python train.py --model="masked image model" --dataset="photos of plants and fungi (iNaturalist)" --train_examples=90422 --image_size=48 --crop_scale_min=1 --horizontal_flip=true --translate=0.12 --method="mae" --mask_ratio=0.6 --loss="mse" --encoder_arch="vit" --encoder_norm="rmsnorm" --encoder_norm_position="pre" --encoder_activation="star_relu" --encoder_mlp_ratio=4 --encoder_head_dim=64 --encoder_fused_qkv=true --encoder_bias="all" --encoder_qk_norm=false --encoder_parallel_block=false --encoder_inner_norm=false --encoder_moe="expert_choice" --encoder_num_experts=32 --encoder_moe_every=2 --encoder_expert_mlp_ratio=0.25 --encoder_experts_per_token=2 --encoder_shared_expert=true --encoder_patch_size=[4, 4] --encoder_layers=12 --encoder_width=192 --encoder_positions="learned" --decoder_width=192 --norm_pix_loss=true --decoder_layers=2 --residual_init="none" --optimizer="muon" --muon_scale="match_rms_adamw" --lr=0.0044 --momentum=0.95 --nesterov=true --orthogonalizer="newton_schulz_5" --adamw_lr_other_params=0.0013 --grad_clip=3.0 --steps=12500 --batch_size=64 --epochs=8.8 --lr_schedule="step" --warmup_steps=1250 --weight_decay=0.03 --adamw_weight_decay_other_params=0.05
Rows from expert 5 of block 5 of the encoder, named by matrix and row number. Rows with one number belong to one neuron. Each number is 50 + 12 x the weight over its row's rms, rounded and kept within 0 to 99. All counts start at 0. After the name is the row's rms in percent of the matrix's.
# up: expert up (encoder.blocks.5.mlp.up, 32x48x192), inputs 0-95
# down: expert down (encoder.blocks.5.mlp.down, 32x192x48, transposed), outputs 0-95
up.1 096:59 38 60 44 62 54 44 35 79 52 37 58 74 79 64 45 38 78 53 60 77 50 76 44 30 60 50 62 49 54 56 59 83 59 78 65 48 66 59 40 33 58 42 62 49 32 55 52 34 57 58 47 76 61 55 43 48 43 44 29 67 39 55 32 51 45 58 63 48 51 55 60 55 56 64 50 46 57 62 41 33 48 61 49 67 61 74 58 56 79 51 34 38 56 59 55
up.2 120:55 46 56 51 55 71 70 56 66 50 36 41 59 46 59 46 44 55 56 51 55 35 53 42 29 50 39 56 61 30 44 37 77 57 48 53 56 66 66 51 39 62 49 71 50 39 48 60 30 22 47 54 23 61 64 45 67 48 64 51 59 16 64 65 72 53 43 65 59 39 44 68 56 55 49 58 46 50 28 50 38 31 59 57 67 40 60 53 52 77 52 47 53 71 41 64
up.3 050:51 34 57 43 71 41 50 42 59 62 52 69 54 32 37 44 58 60 36 64 56 56 49 39 35 50 53 53 53 59 40 71 63 63 71 40 24 57 48 32 45 48 37 65 49 57 30 37 41 57 32 53 47 54 32 24 43 54 56 50 53 38 58 38 45 60 28 56 47 58 54 50 53 59 62 57 30 59 56 29 48 57 58 51 47 60 37 41 41 53 44 45 64 51 57 57
up.4 042:44 56 55 36 50 49 37 55 40 55 57 46 49 64 45 52 44 50 69 43 67 40 57 48 31 61 31 41 26 59 51 58 60 28 87 58 30 51 32 43 70 51 48 47 60 22 57 45 43 54 38 59 43 53 47 52 49 57 36 17 54 40 43 60 63 39 56 74 51 59 71 28 30 49 50 30 41 60 48 60 51 52 40 43 46 42 60 66 48 36 45 57 59 50 40 40
up.5 076:49 44 40 64 47 50 43 47 68 38 57 66 87 58 58 40 48 58 60 71 60 53 46 39 45 48 63 40 49 53 43 47 82 57 63 49 70 50 29 35 39 51 38 60 52 37 46 52 54 56 30 53 60 32 46 34 53 48 32 67 56 62 48 47 41 57 56 67 48 30 42 40 41 64 74 55 36 52 45 35 49 48 52 35 42 44 56 47 48 53 36 28 49 44 78 47
up.6 132:39 53 50 53 69 42 53 28 50 63 46 71 62 73 66 61 36 56 65 47 25 54 49 43 47 63 52 40 32 64 36 56 63 35 57 54 47 62 50 44 45 32 47 33 55 61 42 38 36 71 56 53 47 63 55 50 49 36 40 45 56 38 80 30 40 28 66 45 47 41 65 51 28 57 57 51 42 75 51 49 35 47 41 31 57 44 59 35 60 50 60 23 61 27 21 32
up.7 166:52 59 28 38 24 48 43 50 52 53 32 43 64 53 48 48 67 68 67 41 68 35 67 57 30 65 37 40 55 54 45 49 46 48 77 57 53 56 53 56 36 59 52 71 41 53 58 59 44 44 54 50 56 33 37 37 41 38 55 46 57 33 39 33 46 28 70 42 41 46 62 36 49 55 33 48 57 70 66 42 36 56 62 50 41 43 42 46 64 35 69 40 67 62 49 65
up.8 077:44 46 56 35 62 50 52 52 57 60 54 52 42 54 49 52 46 54 53 33 63 68 55 34 42 54 56 56 36 46 57 52 69 68 56 37 37 46 39 27 37 60 33 58 59 49 39 67 44 57 33 57 59 54 89 50 57 51 51 60 71 34 37 53 66 42 41 57 54 61 47 36 32 52 33 47 72 46 54 33 55 51 58 47 31 68 59 49 52 55 41 49 72 63 44 26
up.9 043:49 42 65 47 44 39 64 23 52 32 48 61 66 51 50 36 51 43 58 43 28 64 58 39 51 25 39 46 54 68 57 84 50 58 55 36 57 73 64 40 67 60 67 53 35 53 36 43 33 64 37 51 63 56 44 60 33 53 58 62 43 55 67 19 69 45 55 51 60 53 60 48 52 53 52 68 43 46 49 33 37 52 48 38 43 34 34 58 66 50 53 47 50 58 54 32
up.10 301:43 56 51 40 25 57 43 25 64 59 65 71 64 54 66 46 54 57 46 57 57 70 62 43 42 52 49 39 25 56 61 65 37 31 63 68 45 57 48 36 31 76 54 57 48 27 48 43 48 67 46 53 53 38 57 43 59 47 44 71 73 48 39 55 52 58 38 55 33 36 45 35 32 32 58 46 58 46 54 19 50 27 61 54 48 63 53 28 60 37 56 35 68 57 81 39
up.11 142:39 46 30 55 59 74 49 54 52 56 33 74 83 70 51 55 53 54 51 54 46 56 51 65 28 51 72 35 45 52 56 49 54 37 72 48 68 54 49 39 54 42 48 70 45 33 36 71 36 65 53 41 65 51 63 36 72 45 36 42 61 49 39 33 34 44 84 62 42 42 59 51 45 63 51 45 56 62 67 67 50 58 37 52 66 71 53 61 70 58 71 39 42 52 41 58
up.12 120:52 38 60 52 42 74 44 72 85 36 70 56 67 73 46 29 58 65 48 53 71 58 52 55 33 67 54 33 53 49 45 26 48 61 55 51 61 47 41 23 57 70 57 47 67 38 73 62 35 46 59 35 84 25 54 50 51 35 71 50 58 44 43 48 64 52 63 37 55 55 41 62 27 57 46 54 47 45 57 43 27 51 50 64 47 48 49 61 32 77 62 33 49 42 49 45
up.13 049:52 57 59 56 56 64 32 40 68 54 67 59 61 82 47 66 30 78 51 46 72 55 27 53 45 56 65 54 49 48 52 47 68 46 34 48 61 51 64 55 56 59 43 60 46 66 34 46 62 45 41 33 63 41 51 43 60 56 71 50 58 57 50 34 54 40 38 24 70 65 71 36 59 55 41 66 42 70 48 42 42 51 60 34 38 47 40 48 43 49 54 74 39 30 42 44
up.14 057:61 39 35 44 45 44 48 37 48 38 47 43 55 44 71 37 45 46 52 59 62 57 51 37 57 60 56 39 50 51 44 41 60 63 50 70 85 44 66 56 64 54 44 89 52 54 34 61 56 50 53 47 28 59 41 48 51 33 37 40 41 55 54 50 50 31 53 43 58 34 52 57 37 53 42 53 25 53 49 62 23 50 67 52 68 47 57 42 42 57 43 42 56 61 58 37
up.15 045:55 47 64 37 51 47 43 40 57 61 41 61 57 46 58 50 34 47 48 63 50 44 37 46 52 55 69 46 57 51 52 80 44 55 62 68 41 57 56 66 55 44 72 52 55 59 51 46 53 49 58 49 67 77 39 53 40 54 46 39 65 35 49 56 42 34 62 56 52 41 67 68 50 62 44 45 36 66 52 67 36 55 44 41 74 50 51 43 53 53 39 41 64 53 72 32
up.16 054:56 56 55 32 35 42 56 56 43 42 60 61 48 44 63 33 60 63 42 34 63 46 55 39 54 60 40 56 51 62 51 50 62 58 32 78 56 62 43 30 37 52 61 50 37 42 30 67 34 54 63 50 32 46 37 45 49 75 41 49 59 45 64 73 42 42 45 49 40 73 70 49 52 53 45 55 37 68 61 65 51 47 53 57 49 55 58 50 62 61 38 45 33 45 73 62
up.17 029:61 55 46 49 48 42 49 56 50 41 58 40 64 57 42 51 33 61 35 74 37 57 60 39 59 44 49 40 36 47 49 41 58 45 48 57 64 65 39 53 38 52 59 32 57 48 29 69 17 61 52 33 62 56 39 43 62 50 39 66 40 39 25 37 76 43 44 48 52 54 46 48 26 55 26 31 51 48 63 49 35 51 70 38 57 77 49 48 38 56 33 56 24 72 40 53
up.18 049:16 41 34 49 55 29 46 43 73 36 39 65 50 41 40 39 46 51 55 48 70 59 31 60 31 67 50 54 40 60 55 51 48 68 53 50 36 54 36 45 55 50 49 75 51 38 46 27 29 43 45 41 56 79 83 62 48 46 59 61 52 56 48 46 42 51 49 39 49 35 56 63 52 38 45 47 65 46 51 49 55 45 71 58 44 57 52 64 65 61 39 37 69 46 55 42
up.19 074:42 61 69 19 47 56 49 38 56 40 59 54 60 43 58 34 42 68 41 32 44 51 50 45 34 51 21 43 61 49 52 49 67 55 51 48 61 57 57 33 54 48 59 61 57 64 42 49 39 41 48 54 39 53 34 66 53 60 69 52 64 38 58 29 50 51 36 71 61 63 49 51 23 65 49 43 58 76 61 38 57 40 71 46 50 47 55 56 57 55 54 51 28 55 55 47
up.20 073:46 44 36 57 63 40 18 55 56 49 41 38 78 55 56 80 45 66 45 58 59 70 62 51 46 38 49 35 38 76 27 53 42 42 55 61 30 64 35 49 79 44 48 63 52 54 48 51 47 41 55 39 43 50 59 34 51 50 46 53 70 78 67 46 57 54 62 61 44 53 41 55 27 66 75 52 55 53 23 43 52 37 48 46 65 51 55 33 51 42 36 33 38 49 38 48
up.21 046:56 63 73 31 47 69 51 51 49 48 61 50 47 62 44 41 58 37 45 56 52 58 37 48 47 23 46 36 33 61 64 56 46 61 56 21 36 75 55 64 35 41 52 72 49 67 34 46 52 56 62 57 20 38 20 53 31 38 40 39 61 49 50 60 73 56 63 47 67 49 53 61 66 38 63 43 50 78 47 60 48 51 50 58 56 41 57 62 63 49 43 29 53 39 58 47
up.22 101:60 44 37 45 51 45 51 72 53 49 35 69 43 30 48 30 56 55 63 38 55 42 56 39 18 66 46 59 44 72 57 61 47 46 64 60 37 47 59 45 52 72 58 58 49 36 44 48 50 63 60 77 41 65 56 22 38 30 40 47 60 29 34 37 50 39 37 62 62 57 53 57 53 63 38 59 66 70 36 64 33 73 35 54 52 54 69 37 57 70 67 59 44 72 73 64
up.23 050:37 39 45 64 54 54 49 25 69 57 69 54 44 51 45 45 36 75 51 64 42 46 50 44 40 60 44 55 39 60 55 68 57 46 59 58 31 57 52 45 52 43 42 83 44 35 50 50 49 39 71 46 65 43 40 44 57 49 42 58 64 61 56 37 54 44 55 45 52 54 48 62 40 69 73 61 52 55 69 55 38 61 64 34 52 44 44 53 49 52 61 28 53 66 58 59
up.24 050:57 26 52 50 59 55 42 55 66 48 37 68 45 44 55 57 43 54 36 41 53 56 43 47 61 53 30 59 39 35 63 65 66 67 57 64 49 44 59 36 33 53 35 63 54 46 52 54 40 74 32 47 48 51 46 38 70 52 31 68 65 36 57 31 48 44 73 49 55 65 44 34 40 67 55 55 61 49 31 66 44 50 49 57 38 35 50 21 59 44 58 41 25 65 54 56
up.25 097:63 41 51 33 27 46 47 49 53 51 40 51 54 51 43 41 55 70 42 64 55 43 44 49 48 57 40 50 65 44 54 46 27 44 63 56 66 53 58 30 40 53 49 48 44 46 53 57 44 33 45 60 66 64 52 50 56 43 48 36 54 67 54 39 60 41 61 50 66 84 52 37 39 53 68 67 61 70 65 57 41 38 53 32 57 41 59 48 61 68 53 38 49 62 51 73
up.26 072:35 53 37 52 47 47 56 65 66 36 52 55 69 50 68 52 38 64 48 64 60 61 34 58 27 50 44 64 40 56 65 58 36 48 64 72 59 60 40 44 85 53 42 60 46 36 41 45 21 57 54 67 51 60 37 23 51 41 41 55 52 58 52 45 44 22 37 52 46 73 40 40 37 53 38 61 60 45 52 70 45 58 54 48 22 38 51 48 42 58 63 70 58 55 44 32
up.27 050:33 57 38 43 28 34 47 65 53 66 45 65 48 54 56 45 58 53 46 52 29 35 48 54 47 51 54 21 48 22 27 70 37 52 44 29 53 41 54 64 49 48 42 65 43 58 60 47 35 53 66 62 64 89 62 39 70 41 41 42 36 60 61 45 45 68 45 55 62 53 71 58 54 50 69 48 49 51 49 60 70 56 50 64 51 53 68 64 48 57 55 32 58 51 56 38
up.28 086:55 41 56 36 31 41 44 48 50 54 38 43 59 45 59 38 64 82 46 52 62 61 69 51 42 64 41 42 36 50 31 66 65 62 87 71 46 61 54 57 29 67 47 85 47 54 48 63 42 48 41 47 56 45 61 38 51 29 44 38 70 44 55 33 38 34 68 49 68 56 55 38 51 39 44 53 48 52 61 49 34 65 58 60 68 38 79 32 64 78 52 27 62 62 48 65
up.29 042:34 48 58 45 46 61 68 33 46 36 48 52 32 50 59 52 46 39 47 54 45 67 61 46 35 52 33 52 34 67 53 42 45 50 62 34 45 66 68 19 53 55 52 49 48 46 49 60 56 59 48 50 55 42 37 58 54 41 31 52 59 53 49 36 57 58 35 33 59 63 48 36 56 45 65 59 53 76 42 64 25 49 71 62 61 35 30 46 60 53 42 39 65 62 56 41
up.30 044:48 76 53 53 55 75 30 44 41 27 64 52 63 61 85 33 23 59 54 43 70 44 31 51 55 45 39 44 51 64 59 50 60 55 47 50 55 53 60 43 41 50 49 51 43 53 47 34 51 51 46 69 40 59 46 55 54 40 28 52 46 65 66 49 30 45 71 62 54 56 61 52 48 34 42 49 46 50 45 53 46 56 49 53 46 21 40 44 64 40 44 30 41 72 44 44
up.31 081:43 55 42 60 46 64 49 37 61 55 23 57 63 34 74 58 52 67 53 38 42 32 61 57 43 48 39 42 55 52 47 42 70 37 52 44 39 71 68 46 54 42 44 63 62 49 56 51 46 69 73 42 67 52 54 33 53 61 19 23 52 42 58 41 35 60 50 51 52 51 54 49 29 78 47 58 46 49 56 42 34 37 44 47 61 47 60 43 64 53 55 34 33 63 40 44
up.32 045:57 35 39 61 33 48 35 66 48 56 36 45 68 51 47 66 58 68 40 63 56 63 46 67 59 65 54 45 58 53 39 52 56 66 47 71 50 74 30 60 38 42 49 38 55 40 55 53 42 46 53 58 47 51 47 41 46 43 55 36 64 38 52 49 57 78 68 41 49 46 46 51 54 73 64 39 34 60 46 51 39 56 53 58 69 49 45 58 55 73 27 43 42 73 47 46
up.33 037:48 43 47 41 57 46 49 66 44 68 65 53 58 52 49 63 49 52 34 40 59 58 52 53 42 33 30 52 58 15 27 37 59 54 83 39 28 91 55 41 53 51 42 71 47 25 48 39 55 51 65 45 46 37 69 50 56 51 51 42 51 67 48 55 74 41 48 50 44 47 47 38 54 50 62 49 52 43 45 41 39 32 72 42 69 62 54 55 50 53 54 41 57 58 48 67
up.34 045:30 39 35 38 56 51 38 33 72 53 56 35 69 54 68 44 65 38 35 57 35 69 45 69 39 62 51 48 49 60 74 47 39 57 59 53 51 62 33 42 63 42 49 46 49 58 55 53 58 48 42 39 37 52 64 49 39 41 52 39 66 36 44 53 58 65 64 33 53 83 46 40 40 42 48 26 35 69 38 59 42 50 49 32 51 46 74 62 37 45 38 54 47 23 37 37
down.1 082:44 44 44 58 65 45 46 50 30 24 55 45 38 57 63 24 33 41 44 45 45 52 53 55 43 48 48 43 36 51 56 59 36 45 46 44 62 60 37 74 58 52 55 50 41 63 53 61 50 57 40 56 60 55 64 65 60 53 66 64 47 46 47 38 47 28 22 55 52 42 42 54 44 58 53 48 55 46 36 58 63 66 65 40 52 48 66 61 71 60 33 42 48 44 49 54
down.2 108:48 51 44 52 56 40 55 38 46 32 62 51 38 43 67 45 33 54 37 16 52 29 47 11 36 59 32 67 52 54 58 49 21 34 36 51 63 48 48 51 74 22 56 52 46 38 60 38 50 36 48 46 46 55 56 47 43 47 44 54 52 22 51 41 29 55 53 54 35 47 48 47 48 48 46 45 55 41 45 58 40 46 69 40 43 45 33 57 74 46 42 53 59 47 48 54
down.3 076:30 56 51 63 59 50 44 41 46 21 61 49 51 67 49 41 33 54 60 56 68 57 51 50 53 62 53 42 43 54 47 52 50 42 49 26 45 51 58 61 66 18 49 33 45 57 56 44 40 41 55 44 56 59 46 64 52 47 47 44 54 53 53 38 37 49 45 62 39 39 50 37 38 68 61 32 50 39 47 51 66 93 58 29 42 40 48 71 54 47 39 61 41 60 41 32
down.4 080:23 53 48 66 47 51 46 43 44 39 34 65 25 67 53 44 38 48 63 56 57 50 45 45 60 59 44 58 41 43 53 64 49 41 56 44 50 50 55 67 73 32 44 28 48 72 49 32 42 48 70 38 58 68 52 47 48 53 52 52 64 41 37 33 47 37 53 62 60 24 48 51 42 74 67 36 56 55 41 63 69 67 69 45 52 51 73 60 42 53 28 57 57 64 54 48
down.5 074:35 41 60 51 51 53 50 15 34 39 55 66 31 72 65 69 33 50 43 64 66 40 49 55 62 61 48 68 33 64 71 56 41 38 56 34 42 41 60 68 63 43 45 31 58 68 44 44 30 49 60 51 47 62 47 50 56 61 58 46 62 37 43 37 47 39 49 57 30 41 47 18 39 54 70 46 41 29 55 41 75 71 61 58 30 42 61 52 51 45 30 53 60 54 75 50
down.6 104:46 55 48 62 47 34 48 60 53 56 52 26 39 77 40 52 50 55 43 73 50 26 52 37 52 51 37 64 50 77 43 33 23 34 61 26 49 52 25 56 78 38 50 50 27 44 50 32 37 37 51 54 50 48 48 50 40 39 54 30 41 70 46 42 10 66 61 54 49 44 54 32 52 69 56 58 36 56 56 66 60 72 63 48 35 42 50 48 54 57 28 64 30 58 40 49
down.7 140:40 51 37 53 42 35 48 46 51 53 50 42 44 64 50 69 45 41 66 49 61 62 49 35 54 50 46 61 35 53 50 57 30 32 61 51 49 41 56 53 43 27 54 52 49 75 40 41 54 57 41 55 44 66 57 58 44 46 31 53 54 53 45 36 36 29 29 50 46 77 53 46 37 61 36 49 70 64 58 43 60 71 50 30 45 46 28 44 53 48 46 51 75 46 48 48
down.8 083:44 50 36 57 61 27 48 52 42 29 47 36 65 71 39 38 56 51 53 38 54 48 52 44 66 54 51 51 47 48 65 59 40 33 68 40 54 50 50 59 65 34 40 25 31 58 65 39 52 50 57 53 47 50 55 60 36 48 45 57 59 47 49 39 48 40 53 62 51 38 53 38 58 59 61 32 64 37 51 64 46 67 46 48 44 53 73 51 45 62 41 43 40 62 57 35
down.9 079:23 52 51 68 55 47 57 35 48 34 51 62 34 74 39 59 36 68 59 61 60 40 50 49 49 69 34 54 41 49 50 56 46 44 47 50 58 43 60 70 77 29 38 37 52 60 42 47 35 53 56 54 61 60 37 50 62 37 55 41 48 44 39 45 53 49 44 59 48 44 65 53 36 54 61 31 54 43 50 49 67 80 66 58 36 47 50 61 57 52 52 62 52 62 61 38
down.10 223:56 56 46 54 61 25 41 57 48 44 46 44 39 51 36 26 45 45 44 32 34 54 50 50 58 29 40 55 55 29 68 33 65 71 36 49 52 30 64 58 44 28 44 40 55 37 35 46 61 27 62 59 26 39 41 59 27 60 41 45 54 62 46 50 50 58 49 67 61 48 23 62 74 51 36 39 44 67 36 56 58 51 46 58 52 70 34 68 37 38 62 64 52 48 38 72
down.11 123:34 50 28 49 56 51 33 34 38 53 64 48 46 71 43 46 29 58 64 56 72 38 43 43 36 59 59 52 60 54 45 64 34 43 62 35 45 62 35 55 57 25 53 34 34 59 78 38 56 45 54 67 41 60 58 52 38 65 62 49 48 48 19 41 41 34 37 50 33 38 62 58 53 55 44 41 61 43 53 65 52 67 44 51 37 67 67 57 55 60 53 80 54 58 54 33
down.12 124:50 62 48 49 56 57 46 24 45 41 50 47 29 66 50 41 49 40 51 50 65 42 56 35 43 51 43 64 61 59 39 47 47 24 35 34 37 54 53 55 68 15 47 45 45 71 49 52 42 54 43 53 36 62 36 52 42 24 49 17 60 30 40 44 33 53 40 50 60 44 73 47 52 67 64 42 45 57 48 59 56 80 77 34 49 62 35 41 54 69 53 47 46 57 36 37
down.13 080:42 51 54 45 73 43 48 30 52 18 49 57 53 65 40 52 36 56 52 59 52 58 53 49 40 69 59 62 48 49 45 66 49 43 52 36 56 41 62 76 61 22 52 50 35 64 48 42 38 66 67 66 61 55 45 50 49 42 56 56 65 35 49 54 43 46 44 58 54 26 73 20 48 67 70 32 69 35 49 59 55 81 51 56 40 51 69 41 52 72 40 77 50 45 59 39
down.14 086:33 34 31 60 53 43 70 64 51 30 49 56 36 64 44 55 46 49 59 55 65 52 61 31 63 65 40 46 61 54 60 61 26 33 46 34 66 34 53 65 66 29 53 50 45 71 35 28 37 63 50 47 59 55 39 50 65 37 68 53 57 48 41 31 42 63 46 64 59 37 59 50 43 64 68 39 61 51 54 49 60 64 58 52 57 49 74 64 52 62 38 49 41 54 48 45
down.15 078:40 46 49 69 68 60 51 17 60 11 58 58 53 63 43 48 25 69 56 51 68 49 57 54 57 59 45 59 41 51 56 69 34 37 66 34 47 48 50 69 55 41 55 31 50 52 40 48 41 51 55 44 62 63 59 43 42 42 59 46 50 38 34 48 26 46 39 57 52 37 49 39 38 83 70 44 53 32 62 56 58 79 53 43 44 43 48 62 54 58 41 61 59 54 55 46
down.16 074:28 53 53 64 70 37 58 31 48 26 43 57 45 57 30 53 50 57 50 50 71 58 44 54 46 64 62 50 43 56 62 54 42 40 68 37 41 44 48 70 60 29 43 47 42 66 57 36 45 42 61 46 70 55 67 47 59 65 58 40 46 41 34 46 45 46 48 54 53 23 44 49 22 71 59 38 65 39 55 53 46 75 47 49 59 40 69 67 49 55 35 76 52 73 81 29
down.17 077:34 52 55 54 55 48 43 44 54 27 53 54 51 71 52 53 42 60 71 56 61 58 56 46 49 63 38 61 34 53 55 80 44 41 55 42 45 53 64 55 58 23 48 51 40 63 60 40 41 57 61 41 58 69 66 47 49 40 63 50 43 46 45 47 48 43 36 66 49 27 55 40 38 81 62 40 43 48 51 45 70 76 64 48 49 43 60 59 52 56 46 61 41 47 70 42
down.18 077:40 65 56 68 69 44 50 22 52 26 43 59 52 69 50 48 30 70 52 48 54 55 54 58 58 56 53 55 56 60 57 68 51 49 70 39 57 32 53 53 76 22 45 56 41 70 35 48 46 61 51 53 60 64 47 51 54 57 50 48 51 49 54 49 43 33 48 61 43 41 47 53 31 69 71 36 51 49 58 47 62 64 63 46 28 31 65 61 61 66 35 60 56 58 71 29
down.19 102:48 40 36 44 40 38 65 30 43 23 51 65 31 62 42 47 56 51 61 53 45 52 60 44 73 52 62 57 43 63 60 68 31 34 50 21 54 39 48 55 71 30 52 59 49 60 56 35 53 55 56 54 47 65 46 38 44 46 58 29 46 54 22 32 48 49 42 54 27 38 55 43 60 63 62 41 45 35 44 60 47 58 59 43 45 51 54 63 46 52 44 43 34 55 43 19
down.20 084:37 47 49 70 49 45 43 40 51 03 37 50 45 47 52 49 47 80 59 59 68 61 52 47 44 52 54 58 50 45 49 55 47 51 70 34 47 39 53 63 53 44 44 48 37 45 72 40 47 42 54 54 60 63 48 48 66 45 42 41 30 34 32 49 35 45 23 46 51 41 43 48 29 67 55 42 69 37 40 44 63 68 52 59 25 39 54 64 66 61 40 66 50 43 62 43
down.21 080:44 44 53 53 45 47 53 25 36 30 47 55 46 71 60 41 39 58 68 45 62 51 40 53 38 61 47 53 52 53 51 57 51 60 57 40 57 57 55 53 44 32 48 51 26 59 66 40 46 50 76 45 54 66 52 40 46 48 52 36 57 31 43 26 38 44 34 60 49 42 55 31 29 76 62 31 55 53 59 41 55 86 60 52 46 49 71 58 43 36 34 64 42 56 65 44
down.22 088:50 44 44 63 37 66 54 45 57 31 48 46 66 59 57 16 28 66 43 68 67 58 40 50 63 48 39 51 61 35 49 42 45 35 28 48 95 63 62 48 46 40 47 46 46 42 50 56 49 64 57 68 62 52 48 37 52 28 65 50 49 37 38 45 37 50 66 58 50 41 50 43 60 58 48 55 34 37 35 53 43 43 63 43 54 46 38 59 48 65 23 27 49 66 49 57
down.23 081:27 48 57 58 50 54 35 20 38 31 55 54 44 62 45 39 45 54 52 53 63 40 51 51 45 54 55 62 39 53 62 55 28 57 51 37 54 48 63 53 73 34 44 41 46 68 52 39 32 42 49 50 48 58 59 35 53 51 57 48 59 31 40 45 45 55 45 60 40 38 48 46 34 57 77 47 67 49 64 65 63 78 71 32 26 36 65 58 69 51 39 46 48 52 68 37
down.24 080:34 45 43 79 50 36 53 24 33 39 42 54 47 68 60 53 42 66 46 52 46 68 48 34 58 56 47 53 33 48 70 69 48 42 65 29 49 46 49 45 76 07 41 54 44 56 50 39 45 61 54 51 50 52 56 47 54 52 61 43 51 45 31 45 42 52 40 76 50 43 52 35 39 59 64 31 50 61 65 52 54 78 62 42 35 40 71 62 48 45 39 53 64 47 52 28
down.25 123:44 50 54 47 43 44 54 30 42 26 72 48 45 75 42 58 47 63 63 46 51 52 44 36 34 59 25 50 46 59 44 59 36 49 56 41 65 35 46 60 60 43 55 43 41 64 55 25 45 44 56 45 52 59 71 54 54 30 56 30 47 30 44 42 44 47 25 45 40 45 32 36 27 82 54 40 41 46 46 55 81 71 68 59 30 29 61 60 66 53 44 58 47 54 62 41
down.26 091:29 55 63 61 54 61 25 47 42 47 48 47 38 61 53 46 34 57 54 54 60 29 41 45 59 46 40 43 54 40 71 51 34 49 60 34 54 54 50 51 65 25 56 44 43 58 53 42 50 66 38 44 65 57 55 61 57 44 64 47 37 40 53 60 63 52 58 54 64 37 49 54 23 83 47 38 40 45 62 75 60 79 73 59 36 38 72 44 53 71 27 58 52 57 56 46
down.27 081:43 41 49 58 55 49 54 27 46 31 17 54 36 71 44 43 36 65 65 49 49 54 55 48 42 71 40 53 46 59 57 64 44 42 55 39 44 45 56 63 74 23 39 41 46 69 53 45 34 54 47 43 51 64 62 51 51 33 62 53 53 41 29 36 47 37 29 42 39 37 72 58 33 71 50 33 60 63 53 57 37 83 62 48 37 34 46 64 43 50 41 47 44 57 65 32
down.28 089:42 63 60 63 55 41 53 24 50 16 56 61 47 74 50 69 45 52 60 47 43 45 43 41 57 69 28 55 39 44 47 42 53 66 49 42 62 35 48 72 44 30 71 37 28 72 45 41 48 48 61 63 37 43 55 65 51 48 56 61 59 43 42 45 37 58 36 42 45 31 52 55 25 52 84 29 58 61 50 23 56 68 69 63 20 43 65 57 50 50 38 40 53 47 41 44
down.29 079:34 44 57 65 60 46 44 40 49 14 46 49 38 69 56 54 35 59 53 55 53 49 46 49 58 50 52 62 56 61 48 53 37 56 66 42 38 35 50 57 54 32 48 29 41 73 43 31 33 59 48 51 52 38 59 34 36 53 59 49 40 40 44 44 40 40 35 67 37 33 58 42 37 70 71 32 54 47 57 70 64 66 67 45 39 42 63 44 61 59 53 45 55 36 63 28
down.30 078:40 48 44 66 48 52 57 36 55 22 60 49 43 65 56 45 36 58 52 46 59 55 42 44 42 64 50 70 48 50 59 53 38 36 48 36 60 36 59 65 67 43 60 40 58 55 48 30 44 43 58 52 43 57 57 49 44 50 62 39 51 35 41 50 42 46 39 54 51 48 47 49 26 88 62 38 56 51 49 59 44 71 61 49 47 41 58 44 47 45 26 76 70 51 57 27
down.31 091:28 42 51 74 51 51 51 46 49 32 65 58 58 57 44 60 41 57 67 65 76 63 38 43 63 67 56 48 53 53 45 46 38 45 45 42 46 20 44 59 63 34 64 36 48 76 65 29 43 53 60 43 67 46 38 55 58 52 60 77 36 42 42 39 56 57 31 28 55 46 47 55 34 63 68 46 59 72 42 39 43 78 58 61 56 18 55 50 65 71 35 55 39 55 47 40
down.32 084:40 60 58 65 52 38 48 27 60 26 46 66 52 65 52 51 36 59 67 51 56 39 60 40 50 53 58 62 45 56 60 53 44 37 53 28 66 52 60 48 68 46 50 43 29 63 50 57 47 47 61 35 60 65 54 53 57 38 64 37 35 22 50 46 47 49 40 54 49 32 64 49 47 69 56 39 56 49 51 61 53 79 73 50 24 29 66 46 52 54 37 61 58 42 55 45
down.33 079:32 64 60 64 45 50 58 19 39 27 42 60 44 66 43 50 37 55 58 47 61 46 49 56 49 50 53 63 48 56 48 64 31 36 59 41 48 47 66 58 83 28 51 20 40 61 53 39 38 50 64 59 58 71 50 46 50 39 56 37 56 46 35 22 51 45 48 61 57 55 52 32 35 81 64 30 45 47 42 58 61 70 68 51 29 40 72 50 58 48 43 51 55 50 58 46
down.34 077:26 58 50 65 59 50 52 45 58 45 51 49 36 63 56 58 37 59 68 59 73 34 56 51 49 52 50 50 55 45 43 58 45 55 42 37 49 51 59 66 63 22 49 52 37 57 58 47 26 48 46 57 72 59 55 50 42 61 63 43 46 25 34 44 59 38 37 80 52 39 68 56 34 58 67 51 51 44 45 50 69 82 68 50 39 53 68 59 56 42 37 54 53 52 61 36